{
  "levels_per_channel": 8,
  "arch": "transformer_decoder",
  "norm": "layernorm",
  "norm_position": "pre",
  "mlp_ratio": 4,
  "head_dim": 32,
  "bias": "all",
  "parallel_block": false,
  "beta2": 0.95,
  "one_sided": false,
  "cautious_weight_decay": true,
  "lr_schedule": "cosine",
  "final_lr_fraction": 0,
  "warmup_steps": 2560
}
Rows from block 3, named by matrix and row number. Rows with one number belong to one neuron. Each number is 128 + 32 x the weight over its row's rms, rounded and kept within 0 to 255. All counts start at 0. After the name is the row's rms in percent of the matrix's.
# fc1: MLP up (model.blocks.3.mlp.fc1.weight, 1280x320), inputs 192-255
# fc2: MLP down (model.blocks.3.mlp.fc2.weight, 320x1280, transposed), outputs 192-255
fc1.7 099 [119 152  93 134  69 126  81 129 169 160  72 119 135  93 116 178 122 171 132  77 144 153 136 149 143 139 129 133 156 173 150  99 152 136  78 142 150 132  78 174 195 102 100 110 125 151  73 148 106 115 108 158 116 155 136 122  78 118  47  83 162 140 101 129]
fc1.8 085 [107 122 138 171 144  64  45 128 170  76  84 108  50 132 199 128 118 122 114  86 175 146 131 120 103 115  98 104 130 185 116 146  88  92 121 162 106 192 167 131 218  91 137 131  80 122  89 138 147 135 169 134  83 148 123 122  99 144 119 160  81 161  97 144]
fc1.9 098 [177 138 190  47 157 126  61  75 119  60 181 174 108 113 155 122 111 163  95 123 147 107 158  98 103 108 127 110 113 109 154 186 136  83 166  83 114 160  67 124 194 141 138 107 130 189 121 149 107 142 114 105 165 123 115  73 103 121  90  95  63 175 101 139]
fc1.10 104 [160 129 174 181 107 205 112 106 133 122  60 105 125 157  41 134 106 157  97 174  44 132 160 144 121  73 151 188 171 116 109  96 116 107 103 165 151 143 156 142 122 108 138  96 149 140 159 122 116 101 164 114 153 160 123 101 147 130 163  56 124 158 143 182]
fc1.11 099 [109 187  92 115 113 154 130 179  29 106 117 125 121 161 103 100 136 105 125 148 146 147 128  99 125 172 132 130 196 145 141 100 144 150 103 167 152 130 146 124 128 135 113 120  80 132  95 101 127 123 175  58  60 114 173 151 120 113 104 203 120 149 116 133]
fc1.12 101 [155 144 178 230 106 102 140  75 128 190 143  79 140 117 125 149 132  71 147 142 128 178 171  81 150  29 130 138 108 146 123 182 163 106 176 146 132 131 114 184  79 100 110 110 149 194 190 103 176 117 139  68 130 104 186 108 104  79 111  60  78 130 151 127]
fc1.13 096 [111 133 165 121 145 106  62 149 133 112  88 155 206 136 107 179 136 153 142 145 150  98 174 113 133 128  66 121 152 181 145 104 128 121 141 141  67 115 146 144 152 138 132  80 111 129  92 111 161 114 106 111 143 181 119  87 146 133 191  50  87 160 145 119]
fc1.14 104 [225 176  97 158 156  93  66  95 119 116  94 125  77 152 107 151 167  79  94 129 172 147 180 121 139 158 119 174 178 146 143 175 205 146 124 147 157  65  99 196 133 138 115 186 118 145 127 101 150 135 166  86 160 213 143 133 139 137 140 154 135 139 104 114]
fc1.15 113 [ 80 127 110 137 138  79 144 105 142 175 107  99 138 113  96 114  96 135 108 146 101 140  62 165 156 152  70 111 106 149  97 204 185 173 164  60 146  93  84 127 128 118 130 124 169  87 130 115  81 133 126 109 143 161 117 139 114 169  98  68 145 126  92 152]
fc1.16 100 [141  87 167 160  43 108 112 139 145 106 146 117  67 107 134 146 134 177 103 144 156  79  47 105 133  64  54 116 131 161 161 121 181 119  74 183 137 116 112  98 169 164 104 163 139 106 115  88  85 145 184 185 136 163 164 158 121 170  99 147 114 190 152 101]
fc1.17 100 [130  91  95 128 108 114 153 121 126 138 126 149  94 147  76 131  85 163 136 143 145 114  97  74  96 109 127 130  96 123 120 159 110 102 126 113 119 151  70  90 131 130  93  88  79 159 106 131 109 103 123 163 143 102 108  99 132 139 111 103  98 138 128  59]
fc2.7 096 [136  96 152 134 154 164 125  80 151 156  96 109 152  90 150  74  87 141 155  95  85 184 155 124 117 101 132  85 113  91 156 151 107  85  77 112 180 174 161 121  95 116 168 157 213  77 126 113 156 194 141 169 110 154 109 122 132 150 125 165 161 145 120  91]
fc2.8 094 [120 142 115 124 121 121 109 133  77 124 130 105 197  89  51 127  97 175 134 146  46  83 115 116 143 150 167 124 126 128  99 100 139 113 132  82 133  55 109 129  52 177 130 128 151 136 100 112 122 149 129 119 136 139  70 171  78 144 174 102 178  94 109 124]
fc2.9 102 [ 84 124 114 161  89 143 143 144 202 132 177 132 117 166 146 139 152 128 102 126 113  89  98 140 150 148  74 182 100 141  78 164  93 207 129 123 115 138 129 148 102  98 120 101 117 124 126  61 132 198 128 155 175 144 137  92 106 128 151 162 132 126 154 117]
fc2.10 106 [155 147 117 141 126 170 109 142 108  64 135 120 142 208 101 147 115  81 136  97 119  99 110  95  74  87  54  84 134 164  64 185 116 129 135 136 106 114 115 121 138 159 205 121 139 153 183 127 132 153  64 146 108 136 115 149 176 104 203 182 174 178 124 119]
fc2.11 100 [144 115 135 123 140 143 173  86 163 144 117 133 161  23 172 118 131 132 122 103 118 165 146 123 130 108 106 157 145 136 176 168 122 125 138 129 159  98 139  95 129 115 114 115 126 118 102 109 116 119 152 120  99  94 137 130 135  70 174 138 102  81  86 128]
fc2.12 101 [166 119 110 138  88 111 176 133  85 126 131 122 147  91  60 149 153 201  87 108 152 123 139 141 162 125 130 105  83 111 159 133 116 178 187 159 131 135 171 113  79 158  94 123 172 158 129 143 178 122 167  75 140 150 146 116 145 110 155  87 130 105 159 144]
fc2.13 098 [151 140 160  93 126 107 139 147 127 125 132 136 136 119 144  80 130 130 100  92  88 202 106 171 182  97 160 132 104 113 130  95 103 112 129  89 125 135 143 123 170 134 155 140 125 192 171 100 123 209  90 136 126 127 232 144  39  98 107 162 121  93  71 108]
fc2.14 109 [172 184 163  95  75 192  44 151 133 124 151  57 136 138 123 157  85 132 142  84 124  85 156 107  75 171  90 134 112 108 131 155 133 145 126 176 137 115 125 122 118 129 149 104 138 154 139 169 155 116  81 133 128 148 159 131 216 110 123  79 159 148 197 189]
fc2.15 105 [140 114 148 128 134 133 208 151  68  96 123  92  93 111 116 121  89 139 160 118  99 160 116 145 105 106 138  94 162 156 129 158 148  93  40 178 144  97 166 140  99  63 168 133  97 106 120 108 137 118 110 110 134 156  85 177 145 158 152 160 121 100 157 118]
fc2.16 101 [137 124 108 120 178  84 129 152 110 164 122 112 203  93 138  69 119 165 148  72  75 145 187 135 117 166 153 109 118  88 133 102  53 107 109 118 142 151 119 142 158 132  83 149 109 140 130 165 131 149  89 113 101 163 142 133 127 175 136  95 112  55 136 168]
fc2.17 102 [ 97 165 148  84  84 135 112 128 167  92 202 110 127 131 140 169 140 128  92 108 158  58 167 194 149 151  67 105 119 141 149 129  85 134 123 144 126 135 117 124 102 179 102 153 141  86 148 101 194 148 156 113 105  81 124 134 171 100 150 160 134 142 182 126]