A small autoregressive pixel model, trained from scratch: activation gelu, soap at rate 0.0016.
Rows from block 3 of a small autoregressive pixel model, named by matrix and row number. Rows with one number belong to one neuron. Each number is 128 + 32 x the weight over its row's rms, rounded and kept within 0 to 255. All counts start at 0. Numbers have three digits each. After the name is the row's rms in percent of the matrix's.
Before each neuron's rows are labels from the 100 images, of 14976, where the neuron reaches its highest value: "top examples" is what is common among them. Only what is clearly more common there than usual is listed. The data: photos of arthropod specimens (BIOSCAN-5M). In brackets: how many of the 100, against the usual share in percent.
# fc1: MLP up (model.blocks.3.mlp.fc1.weight, 1280x320), inputs 0-63
# fc2: MLP down (model.blocks.3.mlp.fc2.weight, 320x1280, transposed), outputs 0-63

top examples: order Coleoptera (51 vs 16.8)
fc1.661 108:126167207141152134120141136145114180150161111099104139161115103167131120133137128125153179102121101113163068099137127073098121093075119151115105141119155152114122152137131172191145107107105192
fc2.661 101:137096120107100075175146109108059140112171106129232082102098086055167149187119087131121088124178131125059149167149153065170194136117112126154162088121147163114098129107114106106116103192099088

top examples: order Hymenoptera (44 vs 20.5)
fc1.3 112:139092160106170140128130137088140152172097124109139115128138119120118090130127174141192082104146146142115132147089152174140087126207103170122108146108162137145139104087109112108112141171099115
fc2.3 127:051103109139116105171139066123080134161128114130134174159157147157161154207069052082185152065108161133096108065131088114147138062152140131139119097139177011167136163146187092118184154119097133

top examples: order Hymenoptera (41 vs 20.5)
fc1.95 079:111111152125074068151113151110171152111147178128127140161183115148168091144170113090093134136165099152144179183098102076148083073148168129124142107118146139120095096102084118185178122083137087
fc2.95 087:118072117146101155163096160083133181145141120154105102058146157117087154136129147157128105087131097113147183113107154132100177098104097072076067182120126110101138057113127103107138099100134177

top examples: order Coleoptera (41 vs 16.8)
fc1.592 089:086166114178125091128116133152131123080118072202146138144112118146144067129141186133140172116028117090103157161126115098098089087114134107112114178124139186143098112154134156163140156123104161
fc2.592 086:135182095082095125145072111186124165178124210068109124122150179162139135162164119152070100089148160164089104110091095140158108112123125191092094126151131176133137159093137138112094144165105066

top examples: order Coleoptera (72 vs 16.8)
fc1.236 095:160133115139095182111182156117107102130125123213132117150164112111175127055131134072126104146139164171079108135076135135127137134129130093147133148117068076098103140190130111103122164193103092
fc2.236 109:179138121151073122101122126119044098159115110198119124110116172115116128106111147112157136141160114097077118148114163111177138186121133063181102134100110171114117211165132146113098120112135143

top examples: order Coleoptera (64 vs 16.8)
fc1.55 104:126137134129161146134167136160127103103118090134166142125122076139107114162156102160138100152108078049141115125146120079162144085077143102143080123185181125112137121076192150189091090076083137
fc2.55 117:111130204194077081122138163117142119145149157117161099110124124117088114165087139183083118130116119092072066130179132106174129144134105140120137116104136087111110114094150139084163094174125063

top examples: order Coleoptera (38 vs 16.8)
fc1.353 103:103113152089123128068087123112085151122138065167123081124145126096235189154124061132137125128153098104158115139169130129075170125107186123131066112088094146177095133121165073120156143100130173
fc2.353 106:158108126107121116126141166143116076150084154102179056089158156154188125120126139161102091144103095077128074124169078143081089105126105155104086145062149179151112172135109155160084120101163142

top examples: order Hymenoptera (64 vs 20.5)
fc1.397 108:133119109122110106148153117080092161074148094110097122077074058099135128133088144099170126075112110135095122086132113109132175152121108111097135091182084065143109105120098091093109128113164108
fc2.397 104:088100207155112129152134131132132085106082096099227114138094140111119137153112146159140119115172165082164150160116119115148093054110147061120140091105165158103087133087150096134144121125108057

top examples: order Coleoptera (42 vs 16.8)
fc1.677 106:104111107079132102085115134093134176134187121145075151114111135156170123139122076134115115132115170184127129098111088109087118114139167130121134125153121141145118101119111133103132142150115203
fc2.677 108:118103182092112128103151123166117129145145097139186102116131172196133138161070128133157142114157134108113118080158082070127105155233110058092114182126104131110172177163149146179185091131169070

top examples: order Coleoptera (48 vs 16.8)
fc1.104 101:125149123155140112085144166125134139153164101098159124160167110124181146119130063111106102099142119098124152108116093165197170149103119078066128132125152133167127147150117065143091116119072173
fc2.104 097:146133106104155103153174133156110085130103091093105144121142164071112108079098130137097167177135109084158194139175058149126144062155142136098139118048141205118097164083092155130117078121137106

top examples: order Coleoptera (58 vs 16.8)
fc1.35 086:132086101166127116152093108111130151092139141150121104152128208150114128097148122127113147123170143099100133127098076073103095141142150108095115116082118133098074071107206109150104135076174137
fc2.35 072:096121187184089130056137141124123095134129044147120132156140087081134115113172142113170146134162121098140145094132132143164128189134156137101115190087083126069114167154123124173143101149099108

top examples: order Coleoptera (37 vs 16.8)
fc1.746 104:133073098130081107135165079092134137096160140075097099170145144086078137125143094175111147064098123173156085171115118140141071083127076047176144144093084095108127059086106087080091151137145151
fc2.746 097:091113127089073125117115133117083077153160122181114045119114141143137108147117112114088079080139148122085094170172070148165145140135142128160133122127098161155061114088120097122128146173178119

top examples: order Hymenoptera (52 vs 20.5)
fc1.120 099:113175140194132095123129133155129152122122149113132150168109110099116094173156127148096097122192127194092100141183127152176144085075142148107111137149075097164096147131122147123158151149129118
fc2.120 106:143114100134153130110178102177167166136081123084212189153112138147135098197097132085129133091148153109104148160091177096103139114081091142147102149130219150132132125200111117153132105140144183

top examples: order Coleoptera (36 vs 16.8)
fc1.372 101:142088133118179101133137150126141193127126151164144074139120150149146181127122194131147161092084118171110125155110092092115175152163115112140082062094084092130078171163150124103148157122116140
fc2.372 103:128193134177149137144120144111178094095114125208142091168137150162178064118140137134139130102173153062145145181160133163153149152096162047156154118123166167106171163130125095138071143074153178

top examples: order Coleoptera (36 vs 16.8)
fc1.170 102:114134070138140110125121146184135094119204140132148089155171108174104186114117160146100136067130067155132187135035156105107148170075079113096119127053127174144110131125041121106084104158126088
fc2.170 106:204132174121087084079092113091164102095158124149161128150113124107090102142120115099113095154118120104094092208146125106167183123073080095158132116150128164060155104149146167142096096108125134

top examples: order Coleoptera (47 vs 16.8)
fc1.610 101:111110061090127092057101150118063090095186114120105151093074113081161110069080117122145182135098135125110092086141130135103109157201151189175128118104185115130125137184147101092111141163095092
fc2.610 093:093197103116078077122148121159088136127117115168216101105094154112132120139155108124137102125161092113107169118113119137104153119153127115117103167182126140119104123139137102116109152117113072

top examples: order Coleoptera (36 vs 16.8)
fc1.482 084:151114102096118107095105133141109106167106076145091150170111129110084119189122150111117187172122156110175190116101150067135105073145153063142101096160126145133095063108181115135115098107166114
fc2.482 084:109175138139115088114123112160150136160142172129136063154101162185108150160114117104082091062087127179082090101127121136163150093134185196161108106208167146111170137120159096079078151117129120

top examples: order Coleoptera (73 vs 16.8)
fc1.415 106:131126119133117157162197151105126131090183167108114088139105185135200184134144127141094064159130096062192164151120111062158129123139112057125109119092118144088218155135090141164132132202129133
fc2.415 105:093173092105156143107043097146119109104153106147150103141133075144119168122126154097121147151136178198100162108141087137117152167117130105143122203155110133196155093075181110049183158118161120

top examples: order Coleoptera (47 vs 16.8)
fc1.385 103:114087109145129169167129146131128137158123151136123076120164113142133084190124113123171098118166099176112123107114163126164102136132182203096068056145127143138087184130108129160139141164117166
fc2.385 094:184087100065114123078110154108136068136113167127177154157105097141085109131113139184111080133094107129099143135158097073123142128132123055114151110126091165161139116144179087134126180155116113

top examples: order Hymenoptera (41 vs 20.5)
fc1.427 098:127119179161130120133178144116108157148145118117091106138129123090076099168099136120126088066143080140097115096083178066088101098163143106137191142098063158121093126127143129074153081074100147
fc2.427 095:145114110080119110137122120130149097094085095087148061126146156148067147138173096102156147144145164154102082143156083151133077127130091160120121112113118098118123095179099130083167124123114106

top examples: order Coleoptera (36 vs 16.8)
fc1.257 082:142108145184117119174085143125122133068138157116142190123173138172183089142175147144125127134140102120225157100102044152107172171103100097087124094103096144076107118183120072156150170062094065
fc2.257 096:158130066112108165123105135116147098125153150149119067111108115136135130131151130126102071124091119119104197157119159132106122080104118167123130194169160009140113167110179149116175133112130062

top examples: order Coleoptera (41 vs 16.8)
fc1.93 098:119068136117183119158165010125095130136121187102093084107160102174177092198156154156107122125083142118114098116135139131147153156149114120148125111126154089102167163109120167129145146114107117
fc2.93 102:138106110183152110113096131168068099096111133140129088080141104151080122132182081096082168109096148136100140137095131104115125110097134101113090171097137121136169132113182148121155099167098141

top examples: order Coleoptera (56 vs 16.8)
fc1.494 108:101135203126093212172152118163165121152105087134126164108103106121156072089113156103111125183183094096206113134112117133123131118118113129132144126126136160144171149164083155124049088144106151
fc2.494 098:113154105101127101088152113092142100158178100143133138108093168150109192174179172109171126120139110143100077150112108108110174148113090100179159163084140096142118113113125125175150183101117089

top examples: order Coleoptera (48 vs 16.8); order Lepidoptera (26 vs 7.3)
fc1.264 083:149182117155107144175179172116143115146129102119130131126113137105144163097174163155145136179136126093151145118157106105218150146124191115129092103112101136145140142137090157102130115063162104
fc2.264 081:135171131097094147184119080105127154195100178141119204116147142115115156136174167176147116084110134124163082099107115108172132091063126110125124163131231125180092196122146129127083133121161109

top examples: order Hymenoptera (42 vs 20.5)
fc1.369 103:107092090131135075130130139089088161063096192144099129110155167086128140161116107125081162179181117131087150127092128102104120122137132152142147114157146137142149147138103139107154143158103120
fc2.369 109:106121092145168123093123158126171142092170055150205110190094084130150083132175170100107104109072144111136124144141097098088176139120133105175124121099137111170107122089076136095143181082155131

top examples: order Hymenoptera (59 vs 20.5)
fc1.333 108:115109149155101155139115103147181102154136117114102134161106147111090169164180065142156087081122093155140128131107162172109156111087120154161156165119142093146197124128101111133210118099143147
fc2.333 103:176121118183158135144162120114072138082098153137065142125120144187096140059120159106129172170181106119154128145157113088146119124105134109102179086156088130143083063100091084103126114095148092

top examples: order Hymenoptera (47 vs 20.5)
fc1.49 097:176120184113130132098174149166151127147089142125121133162095091060060209103140176130165143158131102115140107153171115113095103138108123128096130132149159131109116137126115122163112121085085108
fc2.49 095:063145087113067166113088125173140162097065126117132137097146088105091112204090151071131118130156209112073110138137166118161086126126152147130105165119171099144099118168123098132127145135149118

top examples: order Hymenoptera (41 vs 20.5)
fc1.673 097:115106152054135137144124164080158137129113154144089132151159074110113103149136114115150167116118139148113093171087096106075124126178166137165173129131188077094113193177091105154100190134085101
fc2.673 102:139132132159172145130161135114101147078141056100160132142201115130080150153137125146126136136082125138138159112137141085081142150122085145109128160164144141131123081106133101031156109121138100

top examples: order Coleoptera (47 vs 16.8)
fc1.653 110:141120140160124103137141104182138176094086106138118134146128141131216123166044149123157116094085160128152143098140148206114111049087110136159109130174166134162125097140102120239145130124089133
fc2.653 097:120164116191023145104069212156142112092132107104161131089068089151120091159136119164109153113150138155078105135180133141154143140107133155151128104140158134107155155172139102090099122159119069

top examples: order Coleoptera (51 vs 16.8)
fc1.706 103:062111128135136135128140122154153132172123114084132176137123103144120117090074105106089149171136139110127144074076101047152147047128117163134138130132179111124135146123146125114170092130098174
fc2.706 110:111122089139096104163084121117114122101096157078101104081130177116171127149125130201132086109163178137078129140162126114157085072091157124143121196122131129173125156107071163153065163140153110