From a checkpoint of a small autoregressive pixel model.
Model: 7.86M parameters, width 320, layers 6, activation gelu.
Training: soap at rate 0.0016, 12800 steps, batches of 64.
Rows from block 3 of a small autoregressive pixel model, named by matrix and row number. Rows with one number belong to one neuron. Each number is 128 + 32 x the weight over its row's rms, rounded and kept within 0 to 255. All counts start at 0. Numbers have three digits each.
After each neuron's rows are labels from the 100 images, of 14976, where the neuron reaches its highest value: "strongest on" is what is common among them. Only what is clearly more common there than usual is listed. The data: photos of arthropod specimens (BIOSCAN-5M). In brackets: how many of the 100.
# fc1: MLP up (model.blocks.3.mlp.fc1.weight, 1280x320), inputs 256-319
# fc2: MLP down (model.blocks.3.mlp.fc2.weight, 320x1280, transposed), outputs 256-319

fc1.689:108195186123121097148165097107211065155125126144091140089150141160093139108098163143153138148117169103150090067092120093194092163097127171133156080106045171139078147107151166158131087096153110
fc2.689:146109108160098149098079190164148195144138142141123085162091081088163156127136087153109175101131149105073107089117166091127150085101091143157025056154147113123132112115102125142103137106085079
strongest on: order Coleoptera (76)

fc1.107:125077184107154216109146111132123081182119147147077094162111079121118152142111110094180064149152132140163148126111138122142122163178124088052147118127123075152085116144085154099107095127091118
fc2.107:100158115135155116132153147094114188149120086161119091110134122108182147047104088135135155055125105124099115120108095112071171126186130093154173164130114170152062174102180159128114129123136073
strongest on: order Coleoptera (46)

fc1.306:133168142135096090132099121112146138174146157166187152167129097141106168125116132200087152093104152115115129124109088123116193108084104115144116110142120095123085124145123147178077034170119124
fc2.306:110121135137167158137154103128121168104091116145118147140152064159084146124136158125099138122107132060082119088161099098119140147149153120121135079124057122171155153178166107145112196141125127
strongest on: order Hymenoptera (43)

fc1.721:112099114130169122091077139153125142133108153107083138092114108107082169067145156124134143115080192087118146122121128088135174116142084177170142125173126187151103165106143145134175118153158119
fc2.721:196133107146114117118086121123152107174147194128164093152075067076149083080165127103173149125134181088092131160101124102105080140193154114084156116134060136072191102207112094101139116104123191
strongest on: order Hymenoptera (44)

fc1.610:143123077143077111148151140143147127174105158143179135138127167144148083144130144163104131075123169133072086101106057131107084102085142144114118149134081111178110139135107144177104123099111115
fc2.610:158170109175145090082102134135117155167099102168163123135109196173201163148150108152131138160128157103072086093087151158105170102143162189096143134124094093143151124153112049149110126168184124
strongest on: order Coleoptera (47)

fc1.170:148152195110105142109153086137161112121078133114104144150053117143132089154112113116120189154049145083143104072132158109110130099139118145134144154105108118153094119108162136077099118100105143
fc2.170:088089119179179171135193165116100118127123144112174128146117165101133080178126093160113140074132097125092137122072227080104100158089176140151142130118049170114154076202122187141097128147128150
strongest on: order Coleoptera (36)

fc1.652:175147095146108130126122121107140154062145094164107162136137082142074118180120169079124127169035157143134062101118130134140103128152103136087178099118071168153129139119100129131122123104127173
fc2.652:109142134129147114151136206101100093165200079111190128106131103139141165109086124137101144059158079117128160140116172080111126100136134168166127108179103162119131138136167136133197150130125092
strongest on: order Coleoptera (40)

fc1.327:048099116146095178121158160128095152089122070123145112122124153126126081138157138088141142093195145138131101116129144103150103095168097130099081150158201110133130179099098148114141138146190118
fc2.327:171102111162125152110141138139202140170164143118106089134142067126089165140070145057145103131086171130154175111173103153064093113156104145130139117125108194075144108121063172147103144056093103
strongest on: order Coleoptera (38)

fc1.120:149052142145058077106212131120107157100121174117106094144139137108105113106133166140097134107081178141110135154140124130107109108127048107110159102097169026174142146159124159073111142133148142
fc2.120:104163135142119115099146058074112142111132077102106141190123124119123139129105158090144132094149139069080153136176179125127154077097144117169125044146105182202125129091127144101092143163106088
strongest on: order Hymenoptera (52)

fc1.236:143158173105120121092174045138194134179112154125078130117156157138119151139121104158122117111111145156084145074096124117164158146143128106147102132112096115096128092164105098115144070125119166
fc2.236:105119116123116102107166176158159101129134089140169109125144138113167090154194126122113093118132108118102141146140130146110142100118111136158008198135111106071128085089093116068075080110137123
strongest on: order Coleoptera (72)

fc1.168:131134116146119114163105120127155162130138098122067132115166126104061136119134122127183158115151115132085155132076193118164160141136058082140132157133115075083122163071139128139086186129161075
fc2.168:203130180104094065129138191054119163089103112079169140119092084151119136173081145102128156111134148140121138134099110136191137088155111162150118105137122120019158150093132101107142162150147077
strongest on: order Hymenoptera (72)

fc1.622:143102107161123152093127178151142095159121058158114134115111090115124173086133142162141104103135125141170120143053168130138119064162151126175146137153120122103143105191110149114118167096127138
fc2.622:114144106130140155125129135114120106152107084159101090157136137147156140106157135155117130108135086077095178095154102087164134106126124092192099155198119094191153112169176114122150081157141125
strongest on: order Coleoptera (61)

fc1.95:151118159138103112092171122165182101057142077071138187136126108126156111074106127080129191163072158175096142179113136135108152148173132062135139128137162074155134132160103095193141166149138152
fc2.95:099187126118168130185125142129154088132105177131101185093163131117098057125124116123132150095229140112155115099134097138126166088072082125154140108132141131084118121081118093099103174128151111
strongest on: order Hymenoptera (41)

fc1.3:083153161191144121103110138087142155122112100122129152153152144109039162144167190175138173151087108115076103164132156052090162090111103102118191068120141142177201176067129098098157130117132110
fc2.3:136144160170157197153072113130131094100138140144164108073125126110109112132094190116123149114128108121138161118117168110099129135159158148088101103116092141112200110117112134104196150127163129
strongest on: order Hymenoptera (44)

fc1.264:139142154148137145214145052158159095118111077141123144130169126162082133137177100161112091064085140224185155113128137148111130184149123119148134157143166175118118135170124100108176089093134091
fc2.264:125129112163073169157159126084125079126103153186134096082107188084125067160124154126152155114086115115061046116130122120088136153128160058122109139068140092090156112155129151117126121166147107
strongest on: order Coleoptera (48); order Lepidoptera (26)

fc1.749:114149175162142148141084130140164153089104133175140087091117116192172118147075129168147129146115116152108199070112077146110130148176075136125084113093158163109131118126116152109112145118154103
fc2.749:083159138135099128122129089131064086157136185117129156086080102129148198125135124175126068096178128096179122168134079163122127097047134125131175166099125125052112099147092095128119127105136161
strongest on: order Coleoptera (36)

fc1.414:124113129116109160134163054167108083101116096078148170105063138093098145096113166133162124108142128184111107108166136233084097155148111056120108138099162084121141099122179106158108099119161117
fc2.414:119125088114127118142100179200135124117131163090144140143137057131095096132093086137139122173157087121159146119186177093065122128145102185124104119096112129163152123099153117064132153097137151
strongest on: order Coleoptera (36)

fc1.467:156090147143061115163123152152142077139090124174081106080116169111104130125130168137133119101219120115133152116171110076140077155152198099167124172118155126095107175100109155140121146109103111
fc2.467:096141088140085119142110151051127140184210144098150071136129089089193122151136122109136069118115093153106150130109186141107145166108088130140103097141132146139120074132182125144099123211153117
strongest on: order Coleoptera (56)

fc1.551:074181150145132113139204131094152088150172104124122092093101139206140139149162112080107048098063145111127115118117150224183094128149122104126146114121124122117148143209103140183182119134072201
fc2.551:125127104133159162171121150140086111065137101139122084092160118102112094110142128147152147166179103144084118135150162116116110077138175097081151103126132174092084119112205129086141110138171105
strongest on: order Coleoptera (37)

fc1.707:099053143166126119177120094166130187131128137181083127146128110172110092107116136094113136202059093127064148122115121195078135092137139103130120107160100141153112148077105169146128114121085096
fc2.707:119163109084096144158135102087128104158221087107147131115121140134101069161158110121134132092111158155133118098093138101125142151162159156110176124111111144098123136131100118088114115146133063
strongest on: order Hymenoptera (48)

fc1.88:132142142117121101123138125162138087079123140167098107091101119097086114108102171130116182099140130135101146112093117107174190164169119165092193166141128046146167147162138082160105134150107107
fc2.88:144096104126176131147130074119101139089118139105117134210136130114114157175138092174153190166139141125069145123084126122121136071123080186175096156139113117138139102118132060140117110100097099
strongest on: order Hymenoptera (62)

fc1.397:147095174138156194103124101134148081140143121092124115193112170078127095122153148079140116124090178084111116121110115109150130106165151062170121118048126106123139105106077124141115056108120116
fc2.397:151116067153077111119131107101118080134089130120201179062143112156106181109134164179116064146090126086142106107186169212105109065019127113108099115110153118137098153141093151160102126123159119
strongest on: order Hymenoptera (64)